A small sound classifier, trained from scratch: norm none_scaled_ws, 39062 training examples.
Rows from block 4, named by matrix and row number. Rows with one number belong to one channel. Each number is 128 + 24 x the weight over the matrix's rms, rounded and kept within 0 to 255. All counts start at 0. Numbers have three digits each.
# convs0: first 3x3 conv (model.blocks.4.convs.0.weight, 96x96x3x3, standardized in use), inputs 14-27, a 3x3 kernel for each
# convs1: second 3x3 conv (model.blocks.4.convs.1.weight, 96x96x3x3, standardized in use, transposed), outputs 14-27, a 3x3 kernel for each
convs0.21:122131145138141146124121121117120121140140136174175167119118119134140142138140133142149147156157152092091095138140140150157151123125112113129135150147139117114106128123124124120126152155156145146147159168164141140128116118118113116116143136141117127128148153156147150155121118112151157158142145143124127113142142135145151156150156142129127105120118117131120121167167164173170170
convs1.21:147142145132129138058053060135139136162150139098089082165163160132136135140126117102111107117133130153156158125114118136148148134130130152146146151168157144138133119137122153172163128147146134123131165155158145124124124121122130130134134118116134138135114111108109106110163158149196195191161162165123131138143141143124113110125132130131151146147161161134136135109114115133128127
convs0.22:159162161127133136161172176132122107141141134154156151141147145132137140130132134154148144103108108138142139122128114132132124095092099125124121129136138116120113116121128143145147132139140190194182134120111121114109109106096162165159155167163110111114133141142145149141129129123131130119129131125143145136179195173148157127158153144108109099114107094100103115133130133177176163
convs1.22:161145144167152154175165162166150149141134141119109116160153148172163157155145132123138135066075068092104091125112121160153158097091094125141138169174169126131129109127109110132117104117093120103117158137146157136143167174185141138144112101118098099110118122128177179190133135124130128111122117095116100090135120117153142135119138139074099102093124130139134134168161166135123128
convs0.23:178184165133146136141149135166152133126139129182176158160161139116121098107119102138119123138148151192164147142163159107105106122145149154141120143165160177152133177178163159166159146161152173191156166185150152167138128137123133155153130130126115101109110109117125110113168169157158169165132141134108127131102112121115116123171175159166163141164157132132104109129119131152139144
convs1.23:144145153147144151143149169118115117120120124131133142115107113097087096122115114196209206108122118108111105181172153186185187136128115100116113158171178163169169124117108135129116145143134196186188137136150124121128124132146125119112108111118129139135102112108122129125133137134115120108123117114146146139125122113149155153164173166142154150158164147136132143108110122111125149
convs0.24:120136145117120117060060069092089098122132132129127124127118115141143139114108103128139138131129133170165161164146135117121117090094102124126127125120126151144134170172176091087089117126132148150151114107114154149153115108105135140139131121117127149157105107104086096101142135137092088095146147157140139150167163161133132125119118126144130134151151146127128137097084083144136119
convs1.24:105105109123117122109104105104092094134134141135127125095092090142137135144153149143152146121125117131139132106095095108117134122127134116119108124128128151150143132136133150154144170166146152145159148148157123121130112124134160156163104101114092099102111116121105104102178179165102092082149144129159149145135131130130133130095116117121131130104114105122119119153141149162162166
convs0.25:124129125106098102147138138146157152139151151119141145122137123161163150140130127122106132154127144135143135112132124121130116155143132122113131123115129101124118156147131132133127136141146093115114140141139103101097137145153132132135118135133160124124145115121121115115152170174132142150123135141131136149109129126155188156134152148107121112118137124107089109154154171131127138
convs1.25:106102100121123139100097098102100098125116110089085090150132125144129135127106106151152145111118114121134121129131136158156156109115126152145130129121109136146147107118116086092077177179156102105127125125130136128135158163170143136151107093101156161149123129121154164158162153138134123113136125122098082089128126129142151148176176162113124115132139124134125123126126131129135134
convs0.26:156159146129133130131142140098105106103108107134128134105095094098099098135135124131134123149156147153153143156151147151165161180189178123121113152156146116115116168166157162151150164165160147147135121133132135141138115119116119119114162153152150156148125133133129131128165167160157156145138139136131136122106103083084084071149150140157157143121120100096101112105111129101101111
convs1.26:132123127122113110166156153172154145132122120126124120114117116127119114112115115123136145137146154096106111145133128101089090150144138090115130099115124133147155111130132127144147092106108155131121108086080134107096139131135183172168109104100111108111129129139153153163126146144108124123117135142152147143139127123189187186108125130114129139065073081144148155181179175167171173
convs0.27:117118115112120120125139142132075101175135147179141151119102099094073070103082080170155155138123124153143138141140154152146148144134142180174176189178176121115115152134141180162164165147159105105137139131150118110129132135129137131128116120118119105095123116112145149148147166177146165174139158166130115081111112098144146143155148164121113115154141149116137144124146158134146152
convs1.27:110102104091087092100096103140136126107094083138139139112106103114107109102097094134138140171168167133139145097103112103101105119122124119129134133136140103111116159173181149157160155164168101101096095094092086074069113108109107106112085078088135133139105103115106103113117126135134136127141141136147151153117117123145149156142147155157168181143155171143148146154157154138143145
convs0.28:142133133158164158191203190143148140114119119155157156143132125130122121152160166127131146181194180148155153135137138124122137106103116119113121133139141115125122144146139144150153151158156087073085169182187137160170164153138152133122149152144162167155139134124141122125147147154125126142085080099152152165130118124141136132108103133154165171131144151158192199129137146097084097
convs1.28:154153150120115114108099094148141129155160154121117113095102100141152145153161158129141139089092084097091085146146140135137141146149160156154142103102095174167154148153146134141136147157154090086095092094107101115124108100102151143141125115113153146144167165165176172159132131116146149146131130126128121124146133127195192187143148142146150152161149142127122126138133126175175168
convs0.29:115121111144149143124134135128146143133150143110119119119131142130141141149155157117136129088087091118118123112126124125127122127135123131141131105106098113118121139142136145151142138147137115121117105112108126132133164169146139150138158155143148178167160171164158164151149138122159146114190185155151153141124128118149146132092111117122122115146142124133126117138143132134126116
convs1.29:132123124138133138146145150137144157110116121123117125122139133123143141161179177114123121112111107126135135158150144137128130142134129116129138118134133143163165099107106096115115075097101133129114155153146118109104134119125189171175163146144123110115134112109129104103116121117122123124117121116127120124112101108116100107115113123072077085154160171113118115122127121159156151
convs0.30:131143127158169147164167143080127131145145116154152136132113111091075079126112107121156139163155125167167153157120110141149163124137150125168159183154127146159153160181173119143126143150137118126118170166160152159160109141133150144126135129125153170165140143133103098092153151160123142142136145136110117113067098096099122113132140107135147119161180152078080117148118129133140160
convs1.30:110122139109117133125129147114122131136122127108114125112109112125119122107101095138153168182166159123126124158135114126108113170164160135124111165156148141125126164144135155138140167160157139118114122106116089092092123114107134136149090103100106101111122113123091088096130116115115098112173152139156142139171162167157156154145154151150142137168166161125134133105121134102112122
convs0.31:146153161133138141107113123153164145154162148108113105128122112134127118124118115154167158130126123133137143068056057128117106131122115174185175126127132129138141112125122100099091117115113134143127140155149110120126180174160153151143125126121136152151134137136141141137120129127119124114127136135113113117116121131142148155123134129141151153086090089117127126103110107151157158
convs1.31:190186187142135133168163155160150137143136128179172167146136126160153149143148145126124115156163150096109115107104106145136144166162179093114115146150141099112115109114120144140126170177169144137126175162165110095101154147162112105122136134134119125133103104115124129140137159172137150164157171178140127112104097094117122125107117121110127136149160171155153144143140128123121117
convs0.32:122126127118125121123130128175148137155147137170165140116135136145151152139148149129110114115108117146149156144154155120122133116115125146150155098112111103104113161160153152152139162157147137145141138150153112115115108112114100113111119124126129109108157140138148135134140153162153167171174184183111113103140132131144135137146152151137144154075082099089077089128129132127128137
convs1.32:169163167099098116091096103141131133116131128129133124132122122127126126123119117127131133120120117122123130110100103124122111080077066154153147118128123129136129112124129105118114100107102096100090128139133144136130133121135102093110119104113121107108095091088080079090157165162132126119125111107169166174118113112078072072101094089105109100138128112127126118115111099147142135
convs0.33:150158151124133134167177174165152150109095108174158161106102112042045045091071079160159143176169166123120112109095105083090099132116115133139132147139131143137134143146153129124132184177172114107129111114138147138154134139130131127120126121118142142137132137133078097104150151165136149167116130146153167151119121098131137139129114103156142136166152153092101117114138154146173177
convs1.33:122114103160154145135132125114100088146132126101080066124131128126121107101101085142154172124138159096100110137129118130118113096086077137137136120125124145141129128144155141159167166183190149129115143122106091074059078080080113102102080068070114114116100092098092084084111120129130139153118115112128119125129118132128116131152173186141150158100110115166168150132135121110107101
convs0.34:127130130132137145119115119119114110129127134125116117156145142151155155088094087110115116114108112114107111127132128120127120121114112111113107092080078117118120170161156139146144109113118103110104145142133151140123059085090133131135089103113103107100132131136158159159168178172161172166145152150155161154112123129121131140127128122113115115162154150121132140140142144112120128
convs1.34:149139139141131130137131130131126123136126127129122124106109110113104102110110109085090091133134132141151153076078079120109104107114113110118113173177175107114108135148140134160157107127122104096106131116120131112110092088093112104110145122129136137139151150156102099104148153141153162155130134121115113113151148151113113116121142152114129138085091094138128127140140143130125114
convs0.35:168170161157150144148145140150164150120118100134140136149151136124130113146147135105109108140128117120121124089087093122129126160165165111111100106087092125120116158167162148159162153169170138125112097093075135128114126134127128124132094099104137137139104100098121127130142146148133138134143147149165172169124130133146146144114107099147142130135127118128138149108115124138141145
convs1.35:129118111142142145158160157110108110086082084145143137140125128100099102110109118141147153135141138160158153176177182127114107138140148094105119092106117107132139097113116122135134126136132129122127163156156135127131123112112082067077095095095121133137171176169161178170150151150170167166150151157113103112121111115166151154153154151119124122111123125137140131142141131119117114
convs0.36:145141141134123114137137129171161151120115108184184174129131130133127126095102100150154156147156155092089094146147137146144138133137133087101116160172169106108112134128138153153157132134134177180155152149136160158128126129141066065077153148151142139143165170174140135147138142128150164159123124121143154152109108105125138140153153129159165146160162155109115129127137146133122119
convs1.36:123109102115109104089087094119126127182178179116110108175174180107100102134121117171175167140165167081088077195179184134129132165150154155154144061077070106105099112109093153151139124134126150137161101083108109107123097099102137136136113110119119126131106109118135137139133124122158158151167161151156159159128131131160159161135136132123137135113134127171180183127129127115111109
convs0.37:152149146132132125169164158137127137168175176147145144140144145146141146174171175133122124120142131110107105172179168107106110159163168097082082125135122173172170157152149087085093100089099130139127117116112121118117121112115139130124113113117131112109157157141138133134118120121126122125106107107148150136155150141135134124143137127099119127104113119124120123150134127117118123
convs1.37:147140151142136134146139143161154151152141144167169162129136139160161159122129129150150144141159161140154147113107104140132136154153155100115128128144154142151156129132113112121115078088082102101110112098109110110118127120130128119114141137148132137137112109111147146147143144133152159153134132126120112109154144142169155164105105104152157160162173172156155147128118107125116110
convs0.38:140144138144144149110116121150152145137141134135130126123122126105107101107110108130125111112105103163153142149151156174193185124128131125121111170167163136127111151148143159160154104111120122121113135136131130125112123130124160160163152152141163154146148131135134131131143151150165175178162169169119107108109113114139152144125125114132147147150150139149147149113102103131124121
convs1.38:112105104154149149185189183137124122163164165145142137137135136142135146107107115084086086142149144146153149136137130159158169112108118127139128154150146116116120121131121135139129133133120104090098127103108110095098114118129088087095124142155111116116118119116111109107107093083112104105125129131112107105160157150153151143125148144123135128157165156105103114111116136119127139
convs0.39:150148146177178182183177179152140144161150158119107105144134139098092094121125133087113118147155158196206209137142142112114113111110107111116109115110111117119121168145132171155150194174162127112112151136122138122112081090087140145161157158159106119135115127138114118134114110097136136125147148145110126123103119119152159160151148139182166148170164159126134135127132127130134134
convs1.39:165146145190171166171160157155134124162137134153141140114118121113115123119115129111124112141153149140149150086083090098105119127133148117134132120132134144147142093109105114136134140159153161150165151135143157141141096095106167161171115113120092091097129127128118112112147154146116124127133129116178177189143142147103104112109140143081112127093123127145129119142130127096082075
convs0.40:169157149137125125100095103102144143136160154133164158157166157116105101109096090157156158117130131166186172136136136148137134164154151154164159144152149139138133138163162128140142109117121184185180132110105174163166114131140158172161130141130131114125121128132141148147128120134133114120130114116147129129124112108108102097121122127137117117120117107075066068146145144141147150
convs1.40:171168167132126120102099099166162155151156153115125126123116101126124113113118112113113114110116129107125137129121108123126125102105098100101091132129127115120121130145135143147144158163155140136136140135134118107102119120144161158158116108106131139149128133141129131126089094096106093092130115109143143147121125137082086105092095092139141141109119115137136138132126133140131134
convs0.41:136143146118128127122124129175169157139147152141146134126132114105113105113120127146144140147148146128127128093098086093103105185197198097094086163171163121122122120126131096099098134135134144152152098112109156166166144151147114111105112122125137136133139143144126130134120127131132140137137143141147153145122126122107109115115115098106117104137141127134131141136132137118109112
convs1.41:098092081122110097096089085134127115132129118124122120132126129111108111134145159135134142137152156099104104127121118123119121155149159135132130127144151118132131131130122142150146131138136128134146134134144138139148133130125111108114121115114120132132100108111132137133132131133140136136125125126095095096082088091103106111134144143094102104096109109071062058111110111143139133
convs0.42:108108104106109103120121115116122118141153147106117113139152154124134130123133121141143133170179162077076083139148142139141139109112101156158150170169150156155163123132138101093095107108100135135117163167154156160148118111109117123114128135140130130119123134133134133139146135119112108104152153146140153157094100118090100106115122111114120107136139131106105112178180175151139143
convs1.42:099092094131130136125118115155169179130133142132127136176180184136139140164167166191202197157167162095108110136135139139142143123127135168170171146155157118132139113118097119130112178193189135129141120110119171159169101088092148147160149137145139144148104112124105104113136116111132123116184175164119125131126135145077078090139149144142154150168184186081083087151156155131128122
convs0.43:128125137133134140123127134138154159113129139134133143125132141134132139142149162132132138139142139162160153133127126115112115135131134129126128147146145134124124111126132127137135104108110136131129139134142130125134126130132122143138115128123102100098108107100132128115154146155120105118128115124100086090136119108170163144102094109115107121120120124131135124151159160143145142
convs1.43:113105109106096096124115114185167155128118122135127128098102097117115113113104108064070062148150155115119122140146136100105108126135143159152141133121113155150144151162149108122114142159149117116132132129137102096105115109121171172187128128139144138137158153151135130127109095084106095086138124109140132132157149140149143134132141128107114117126131129119114121108106112125126130
convs0.44:121138132157172169144158148127147138138151147133143133140132128154142129085065057139147138153163155113126118188187183105091092109100110142144130139140139136153142127153154162167160124126121115126126152144148135127130112131121132137128127126114120129118144154151141145146122119126126124132127137137095082088103125123123151150120119107153155136139157148135115119107103116149146153
convs1.44:106105111142145150128124129103101106138152161114129138115120126132142150130143157149149131127137137138145138131127128146146169107109126100103088109109104102099100124125116119125120101104102170176190156156164128130143095092102170167174144148154112120130107118135105111115135124131142134146172168177121111109098095101128125128143139120133147142150166157122121133110110123154157166
convs0.45:140147144147157153179184180155157154154146137132117125081082107118132137123125131160171150138128135105104111093096101131137132109110103157163144127120122109119119116129131116121110147150140146146134134147146120125124109117101114121108117118101176204194149169173111133131157158142151151123158164137112124109118146139153164148110123111136138139175168147168171166126130125135146139
convs1.45:122113117113100103151141144123116120120113114115093090130134126113122120123130122142142125139135125171180181111102101084068082179177171121123124119110103118124118121132123112131126093116116129116112112106106099082081125105112154134135162157165144128131139112108154127126105109120136144153123132138126119120107096096119112119124124127111111110148154162133141144095100104156154149
convs0.46:156153154138138139162159154124146146083086099124111120120120128152156158141142142160169151145141137084082086149140144131131136133126123150160140137137146083083090134138147138144146133126124131148156123138144094112126156161159113114120075077071134130123123116122158159156127131135123131123147152148144154158061071070098103103161171170157157147111110106160177169118123131089087104
convs1.46:111103105113103093147147142098094106088082079172158145128123119092088079107112113107115110154169163123135133108094089152139134138133135082085095108106101101107105139144129101113102111129126088076087133126139117103114075055070164154160140128126099094104121119119119116114151141120137135125121123120086095104104106108153154156154149139118127121103119119130129125146140120148135114
convs0.47:130132139137131130162165165116113115148150148147138130142131126126124123105092089117116121120124127129127123101098089147141134130116120161160159119118113148151146147152162149149153179178177138142134175164144144125106149152157144147133124128117142152155166175177100102107160167161137138129145153146082079076106108108114121119126125116141133127169157157100109120134142150169164162
convs1.47:167154155127120131118109101150154161134131134106115119137136131140146154085080082135139132131125114135144148136138142156154145109107106178179181107109115077083086148155140108123110126137136098097111132119120150134136162154155111102109143136136140145148081084088091092095107111113112107098122116115138131128121118113131127125137141131117130129123131124118111114100105120118116117
convs0.48:144148151142139140146141149093114103107124121082109113125122124108099102126123129161169165124109113126137142108101092116098093151141136160169163103096108172183186142145144123105093142127123131131119109112117132146159156153148133119108108100096172182179153146146144144142114122126136140137119126131090085101144158173143145154130140137091101114132140143160164161130134136146160165
convs1.48:145139135109099100167165171112104095174172162153148142145139124133124119118120121156148132147137122098106114119120128129124137127130150088098087122122111131133132096112126129135128126137137158160157141140151099095098138131136153136137143137134150152158123121131131132143125151160130135143139143142188177167135129136084084091141149151137147153131133145145144139126120116115118118
convs0.49:105096098127122122086077079150135120107099092130130127127117124125126132120126130142143141127120125125114115132136138122127121140151150146156160104092082137145143128115125153145145129137155112107103155155144162166145081063088107070094139124127127111121135116130088078086136143129113120116098097104111122106113114111065068096119134118130143123124130135129131135146149143150169168
convs1.49:132137148133131130122122110125126118124120112097096091177172176134137144121116121132127128121123122097102095155159156121126124147142140171164162155160153118128127135137126132129124141149156137129140094088097104097112079084079140134131130127124135137125125130127159165164124126124117113110149156161136144143107115116128128127140142136138134125120120123111115107123128120083077074
convs0.50:147145135137126117148142132161172158124123115118115106122115113114120117108110111120146129118122121153152145138141145125140144137154155130144134105094102167160144155162160129126117090094094135140137127141139134137137153160138077087079140133117148168165146148148162166160122121126155164152134138131170175177119123124084087085101126129130135130146153132107110111134130139114116136
convs1.50:141135125120111110138133132115113128158164165104099103158158159153162170125129121130143146104106102141151150121112115123113121162151144123133127118121122144148137136143140107114106119140141157146148145138153089098111119108117160143151108103105120122134141131131125119125118119121143138135165170167162160160138134135116106114144151152144157155139141136143148148145156152126139139
convs0.51:152159166128131138112115120191175172149133133140132132129129127164174179138142147138135142145147144126125123101111115125132139163164164113112128126121111136137138130126133129129139134140156112108109133140143134127119094087099120122132091091101154152156132130141117117121141144132137142145145154156143155142085083083142142135123114116166162150136142155154154159121129129140139135
convs1.51:166165170147138144091084077138138139142129120124123116147145140099101102112114124140144142116122117119131128142141141098096082113113118183182180138144140129134126147143137128131128133135136108111117142136140107105119092098100117115122128116117150151147124123119090093097154159159139137135128131140174179179140135123135121115110112112118122118100105101159159157129134139129115104
convs0.52:186179167135126124157159160105103111108108117136131139138136137139140136161163160134121115145142140106106108084088086121123117113120122141140139173169162101105108150151147135137145150153156118114117155154143157162152068072069153146154138145141102099096107113116127133129140143149146146144127130126184187168092087076121122126133131130122125114160155154142144154126137141161161159
convs1.52:089078089105093095107095100108097098154133129114109109129134134096089088108108108165173165127154162108122119115103108149153151124125126117113116161176181131140140109110088156175166205229223157145160109088099115109122124124131139138142140127128133134132132130134107103100145150151099106106125119111115118120136143147141125131102115116142156158139170173131129122152155153136129121
convs0.53:154155149133130122141139132161164150153162156109112112143148134104098091116102099112112110150150139145152141110120120113111114161164167125122120144143138152157158110112120150153151097093103118125138129121127130129135158171160152160141138150150150147145146151143159164153146150162128135142144157158140142133137141125091099081147134139139128122131133113137128131133130132133131131
convs1.53:097100102107103101137126128111099090107099102089083088118114111095095091114113111154163162134147152138153145120115115123116124089082088125133128111113109138145134134125107117122108126132109161159170141144153147141147149150156142148170119115131139136138135135134187185186116115110123120118118110099083069067129122123136123123170183179145158158108123121096094096107105100161167164
convs0.54:121129142154155162162161170144147142116122120099110108111116122105117122087098116141147150145145156147150151128134128098102096121129133137128134109100105097096099130134133117121111143148144129120123140129132129123127103099095110117110118116114115129143099113131089106117165151134144126107125114097145146136169175164119119105165163158106097096119118121125115103168155150170168159
convs1.54:124112104087078069102094089094102097126128119134136130084085089138139144140142142108118128086095106160166176122127121108116116112129136161168171176180178126128120136146149090102105096113115140141144153153155112115117114111115079075079135120122115111111141131126113100098124112115117108114098089086112114124134135142132124125110111120080089104139151166095098092081088080115113101
convs0.55:129126130097088092150147149116119111121132122138150145158164155147155156114132130110105114141148152164173168107109099164163151135136135134134133120131128149156149141135135165162149144141134127136118156160148139145122153149143117119120145145144138140150137135149129125127152158159142143146128126115080084098077079088115113116138139136142151148129137133121123126135137146124122129
convs1.55:162147146135127133158151135121129131141133125153148134122112113117113118119113117092104096140153144142153151163163162120113110116103102121142145098105106101111112109132140100117112131138134164154157149130131148133140162152150129121121123120121156166169094105110109124130127141144149159163141152161141137133115117116109111108068086085100122122120133130138126140084078089111105110
convs0.56:174178179144144146142147155154134126130125119114113118167176167153160154161160155140127136122118124162157157151169163134138131118119120100092096126132127126139137124115118148141145117120138193208209143153153164166165092089091152149147159160167146121126131123135141145153147154158148154154142154157092102123163181179117129119166166164117124121142148134094074085144142146121127125
convs1.56:121119121126121128140136139097087083141123118114098098181165168181168174155138138138148141099112107120127111160152157168160165126119119141157156146156160094111115125144139089111105108121111158152166142137142156142140136135137132120119117106113088104105154172168176182178139153141131136134119118117072066064122123120139143131108121125108117118103117114133124122117115122128126131
convs0.57:122137136111132134098126136123097148135127170125123168154167189092115142086113153175120079180134118174126113129127135133128137132135144118075105167125141153116125091118140111139152109148171129124171137135172107100147126109116101090092113118138143128114134142137114117110151138124162142127155142129167144108191159131159122106147104109166127135172122140132112087136130122164164153
convs1.57:139140114114109094106111111104104074087089047117116095085137133109153148087117097094115145126146167113118138138133110124130104147141106171170181162162172160152148134153200116128174120131161145110075147121091109084056106118111108100089137123112156142119151128104144135122139148141156158153158162164121126135153136124155124102159152168172176194130138159139146142152140133139102086
convs0.58:096075074110098099157154153104100093121121122136140136136127115148150129124133123133129135132130133128118128149145134110108103155155148132115117089073083116102112160149142099083085146137130147122132154141139155158157130120132158134139138114121131121138121123138111103121135131136132117118136120127150133132142119119159132128153135124106111115129130130151136124183190183134137131
convs1.58:119120121134129117128119120112111104106096083121112115159148154143130139142138147143146151076072076126122118151150153163157163162168177086082086167173170131131129124127120130127115149147126159151157132132140107114127114118117115129126151153161109115103112128121147151129123114101136122118105094086119125133126134131119127122150158161118118123153155153095092083118116107132121119
convs0.59:114118106132142142181191192127129130140147145186188184128130124135137122122113110139129123162166164107102103129135134120123117134144147103099102121123129151147145122132123139155155127140137104104112131139131114121134169171155128124127112116120204200189159164158145152151154165162147158154118125127136146137119128113146147146122125127113125122126130128104100108094098111165166168
convs1.59:139131132076067062119121120111109103118115115138130123167170171148153155112114109119116129161170177106106099107107101143139152125114109128138140097108108048056056140145139107111114131147147135135129136121120149145143147141143140125128131128134106103100152147149124114110131137133131137136124126121086081076103096095163157144123120128116118123126124121141145145085085079116114112
convs0.60:145143142161164166154159155175195193114115125140130135120120127147156155163170165150158152147147136132129128142134133143141135138132121145154140141134139110112115104110119121125135143132135148163164138163165116133135129136136115103111077084083124122118150146140142143138139146148155167162165175173138148145091101094131134132166181180124138135115120119131137134126120129093079091
convs1.60:122116121111104103112107107133135142138137142188179167149143140145140133110114116115125114143158146118122108110099104138131133136135142127127128126132131112112106108105088124130116135147134096087104097084095088078088101092108145138142129126128131132140154153154139141141118114100131132129096098103100095092136135130159155149136145139091105104116137136143143140134127117134129118
convs0.61:116103109144145152143137140097096112090092110098105120113120127140140147125114129165173181166161160165164162110106108150151153139132149124130132142142148106100100075085096127146157138138155148144143135134135186176184090076080139141141140144137162163168164157139140134123147140142160144143137117119127120125112081075127107100128125134112112124117114124113129122153149139167163155
convs1.61:162157153121114112119115115130130137115114114085089097115126118124128129139133132116117108145148146128135136113115119103110122140143144144139131126131133130137137115123106105113104168186177145133144131117126125118122171165173171175185106098103127121120154145145146135130102091087096088081147134116099101102116115114150144143132137141106115122143152156117113115111109105132121114
convs0.62:161156141189186165141145136159176147140147120122110095110114121127132120102105097126127105125115123145137138077065072116116106134139129128140126115112119104108111121133126135141121161164147128131100131149132093119107144162142154168148114122110140162152120130133122130124154173160137152115158176144163174170081105113111126125081097085140147138140138105138146155100097113136137141
convs1.62:125105110137121125160146150148142144117102108130117123136133136141140136144145143115119106132138136123127130136133146118106116157148149151151146114115116150148141161173153130153142133157150106095100115103105127118123131115132132113126156154169122115126143129132115107113124130131142139137114109103132117107118116112128125126091111112142150155154163168114111115090089098137129126
convs0.63:149143140137138134169167163147141132112101101156152155134134128174175164121122117129130139112112103101092109115121122130136135130140144131130126147147147154155156147146146140139143147138138161155147133140126106108100120122117130124129093090093151138146136129131108099117136138142149151149110110112142141142175170162152163153160157159074076071127123122119124135074064078146147153
convs1.63:140124128130121116178177179108099097149142134101106099143140141091095094097094096154160157170180172168168159104104104146135127148150154131134139124129127084094087141157147098106100099108111135132141108096102135125138147143149129119120156158152135133133150149142151159155120123112140133127125128128090079098131128139180165164154173173135145147119137134170163154130123107107101097
convs0.64:095100107120117125171175182136141135114125127118123125151166152144153144124121131143131148126119137108102101149166156136140132087087097133119138131127141120116109113127116093091094148163172122124131118106109110101113157145141131134126165170152132127128116110106099108108135133134124119121144145152128112130136141123171193153140136151122118130098090094132112114119113126149141136
convs1.64:139129135124113116157150141154137128136124116146133128096099101184179187162145139114126123127136136102108109133129132207207208118116115129140140135134128143139135112144144052072066126147139131120129153131128137116113147145153089087103121110117137135135161158154137140137124127108096095078094093081118095096146124120157153143097119119116150166110129141091081091166154153151135128
convs0.65:157155144109115114127131128072086069166188172076089084132130129082078077078080083099110102127131125155151137137134137121119112091091093114108095121120121163152145143154157106119115150150150173186178153155151144149146158160147109123109125132122161175165155165154137144135148155158123131126147156152074060061131123127139137128139145138115123129151156151130139153121111128150143155
convs1.65:133124132151143147170180185081075076133136137112097084141136125185198201135143134141147147154163155118123131138133125121113111127113104165177166170169167151144145123134129099109103139135123119109106110107113154144137096092104135125136151150158126122130094100108123116116102097088103094088129119108140134128137136141110113119119129122149160156141144138108104103176182188115117113
convs0.66:114114104124131127190203205105109118157168162143149159113116116099095098112114118126120126106115122132133130150163167139140131117122129117111110154164162148151157109110108170166155168168169126124108133131124135134126112119118142146144153154162125117115106105105170164168146153152148148147125127121095089076114107106148149139190190177110111106135140134132135148077074082151158167
convs1.66:168160168134121119151144135121111101097090084143149149135133124121120121133133130126132133167170171119132134115119121144135138112112114121137145142148145082096098105117114095106108152166173115117125102088095123097096138136148120116122147142142120122125091098110137138143131143148109111099149149143120116112133132130137139145120124128112127136120138153158157153116116114107101094
convs0.67:123132135133124130136119109143137133147140146148145148119110110150141146115106107121121118132134126131144137137136127164164164102096086129135130145151144152160149130106106133119131134127132118127127129142155099102103096095111145134142098089102157143147162152151141144145138162169122142157135151162112152160057090102139153159115132127145165152147163157134119125157155163101103107
convs1.67:149146152131125146130128127145147151121120131141138135096089089162157155157150148117123105144146127124136119099096106136137138090084100108116107152153142101104093138141138165169157135136131113116129135135147129121139130136130106112123114102108134140144098099099062065083162159159157148152122127147158162155140146147076078085108119118104119104155167152085087096137140153106101105
convs0.68:097103119133142153135135141138150143148166154153154156123129126076072076046026032132124127155153147130136126110122126130131128070064076131128128148145140146142145104138141097118104122123123140149148144126140103081098090112110096119106129133119144143138159162157123125123141135137136131130159161153118116135103103107137162149124114127108087097157155155096096098124115126126126131
convs1.68:121107108132122128151145143109100101102099105089089096098093084126124135140132134125135128095102107099114122129129126120109115136135137145149140101087086112107107139161158145155149155156150146135137124108108127113112118107119134124132087088092129115120112109107132131131129122121141132133112104101138126134126120122147147147142148148156163170122124132133124132159155164145139136
convs0.69:131135137082077083075065072132150163097107107122123122129126118135143139164170172090096103125125123134125123149146137144151139163169160120111118121113112138131129150154148148145141178182174095085081073069067106102115133133130141135133131124114145141138133131132150151153157155149143145142158164164145138143120117118124120118143142146097097102111101102135134137139133131145143138
convs1.69:115116123143141142169167169126116114088069069125111104154158159154153145190195195149145143143150152149157154131137135090090092126126131111128142127148161140163180121130127115115106090095090145145147133133134153154155140143150133127127109107109129128127120126130108109110121120108138141134147156154120123122105096088115109100180189194114120128149157162142137134147140131153149147
convs0.70:162160146152153147118119117122119117092102103139136140155156151126141135090094095150153149144142133142139142118123127110123121079090094136138130124119114141128122155162157142154151101107101126128134126135130133136144162160148121121112145141128124135141133140138151158157140144153162159149154156152142141141108106102117114102147153155123124122113106101145144140148146147122124127
convs1.70:170161155124119111108104100141143148168173166150154149141151154079088093136145147169183192072078086162166172069063062111099094120122114122128125131143149097109105124131128108115116135146146099093092149146150137140143157144136142127124099082079130119124178163152116108106096104115098104111114118129117110120123113114144132127130129130100107119158167166170172172140148146136140134
convs0.71:129127115179177168183181168096095078135130121132134134107110121160166161120111114154170154135132135100095108075075088122121114116113112171175153123119127111117131157157157146146139146144131121122115139145131177172169156163145161169164164167158160177162147152148160159143133145139176174151175175154147152151112114105160164157122126121130121118142126113141156164136139132106105105
convs1.71:168147146126104103155143146138134143105105103109102113173181167137156149107123121128134131118121117136155157133124123129121127138133129116119131132141146097108097112126109092116110079105107126113101167158158169156158155128134163144150185175171115096107137113116129110111093093095103101105107103102139130128123123125128120120086086088137147142121127127111104100170167163160148138
convs0.72:151151152144141140149147144130130119151158148152159150117122121123128127141151154138132134123125129101100106075067057104108099100096092138146143130133126097106104148144147142140140158166164105111106136142138116124121128126123130126130114118118143143141174170160162163161123129123154152146145138133149153140152151143149153157166171159114123119108111106153151158117110110159159158
convs1.72:150128126149134129136123117126116114178174172175175161138137140153156159125127129124138147115128129081090083156141134138130126102099103129139149133145150135142143105125121110128129079102108148141135132122115150140136144143154128116113135120112170179177141146148146150151131139141079085086094096103123121120097091093100087085105115121079091095097116119131127122136126128188182180
convs0.73:142136138123111105105101105138152156102119110135156151138147136129136131140142125117106121083091111146153158139144129091092089125117112110109104114127123110126132140138133145146138122133134173178159135131129167157148099107115157158148135142139126114117145142149143144145155150153154141144130127142120114139119115135106110122155149144095102112111115119120111108136132133108105113
convs1.73:121131136124132138120125128140138140171168157118117107120111110120112108120118122135134138124125123114115107105096092162159152120124117108108109137144152103119128140154149103120112087103098137139141122124115160155148123127133122117116122108106154161157159162160183184177140148141115118121129135138147146146127129131057062064138146150116117119119131128152144152160155160177175177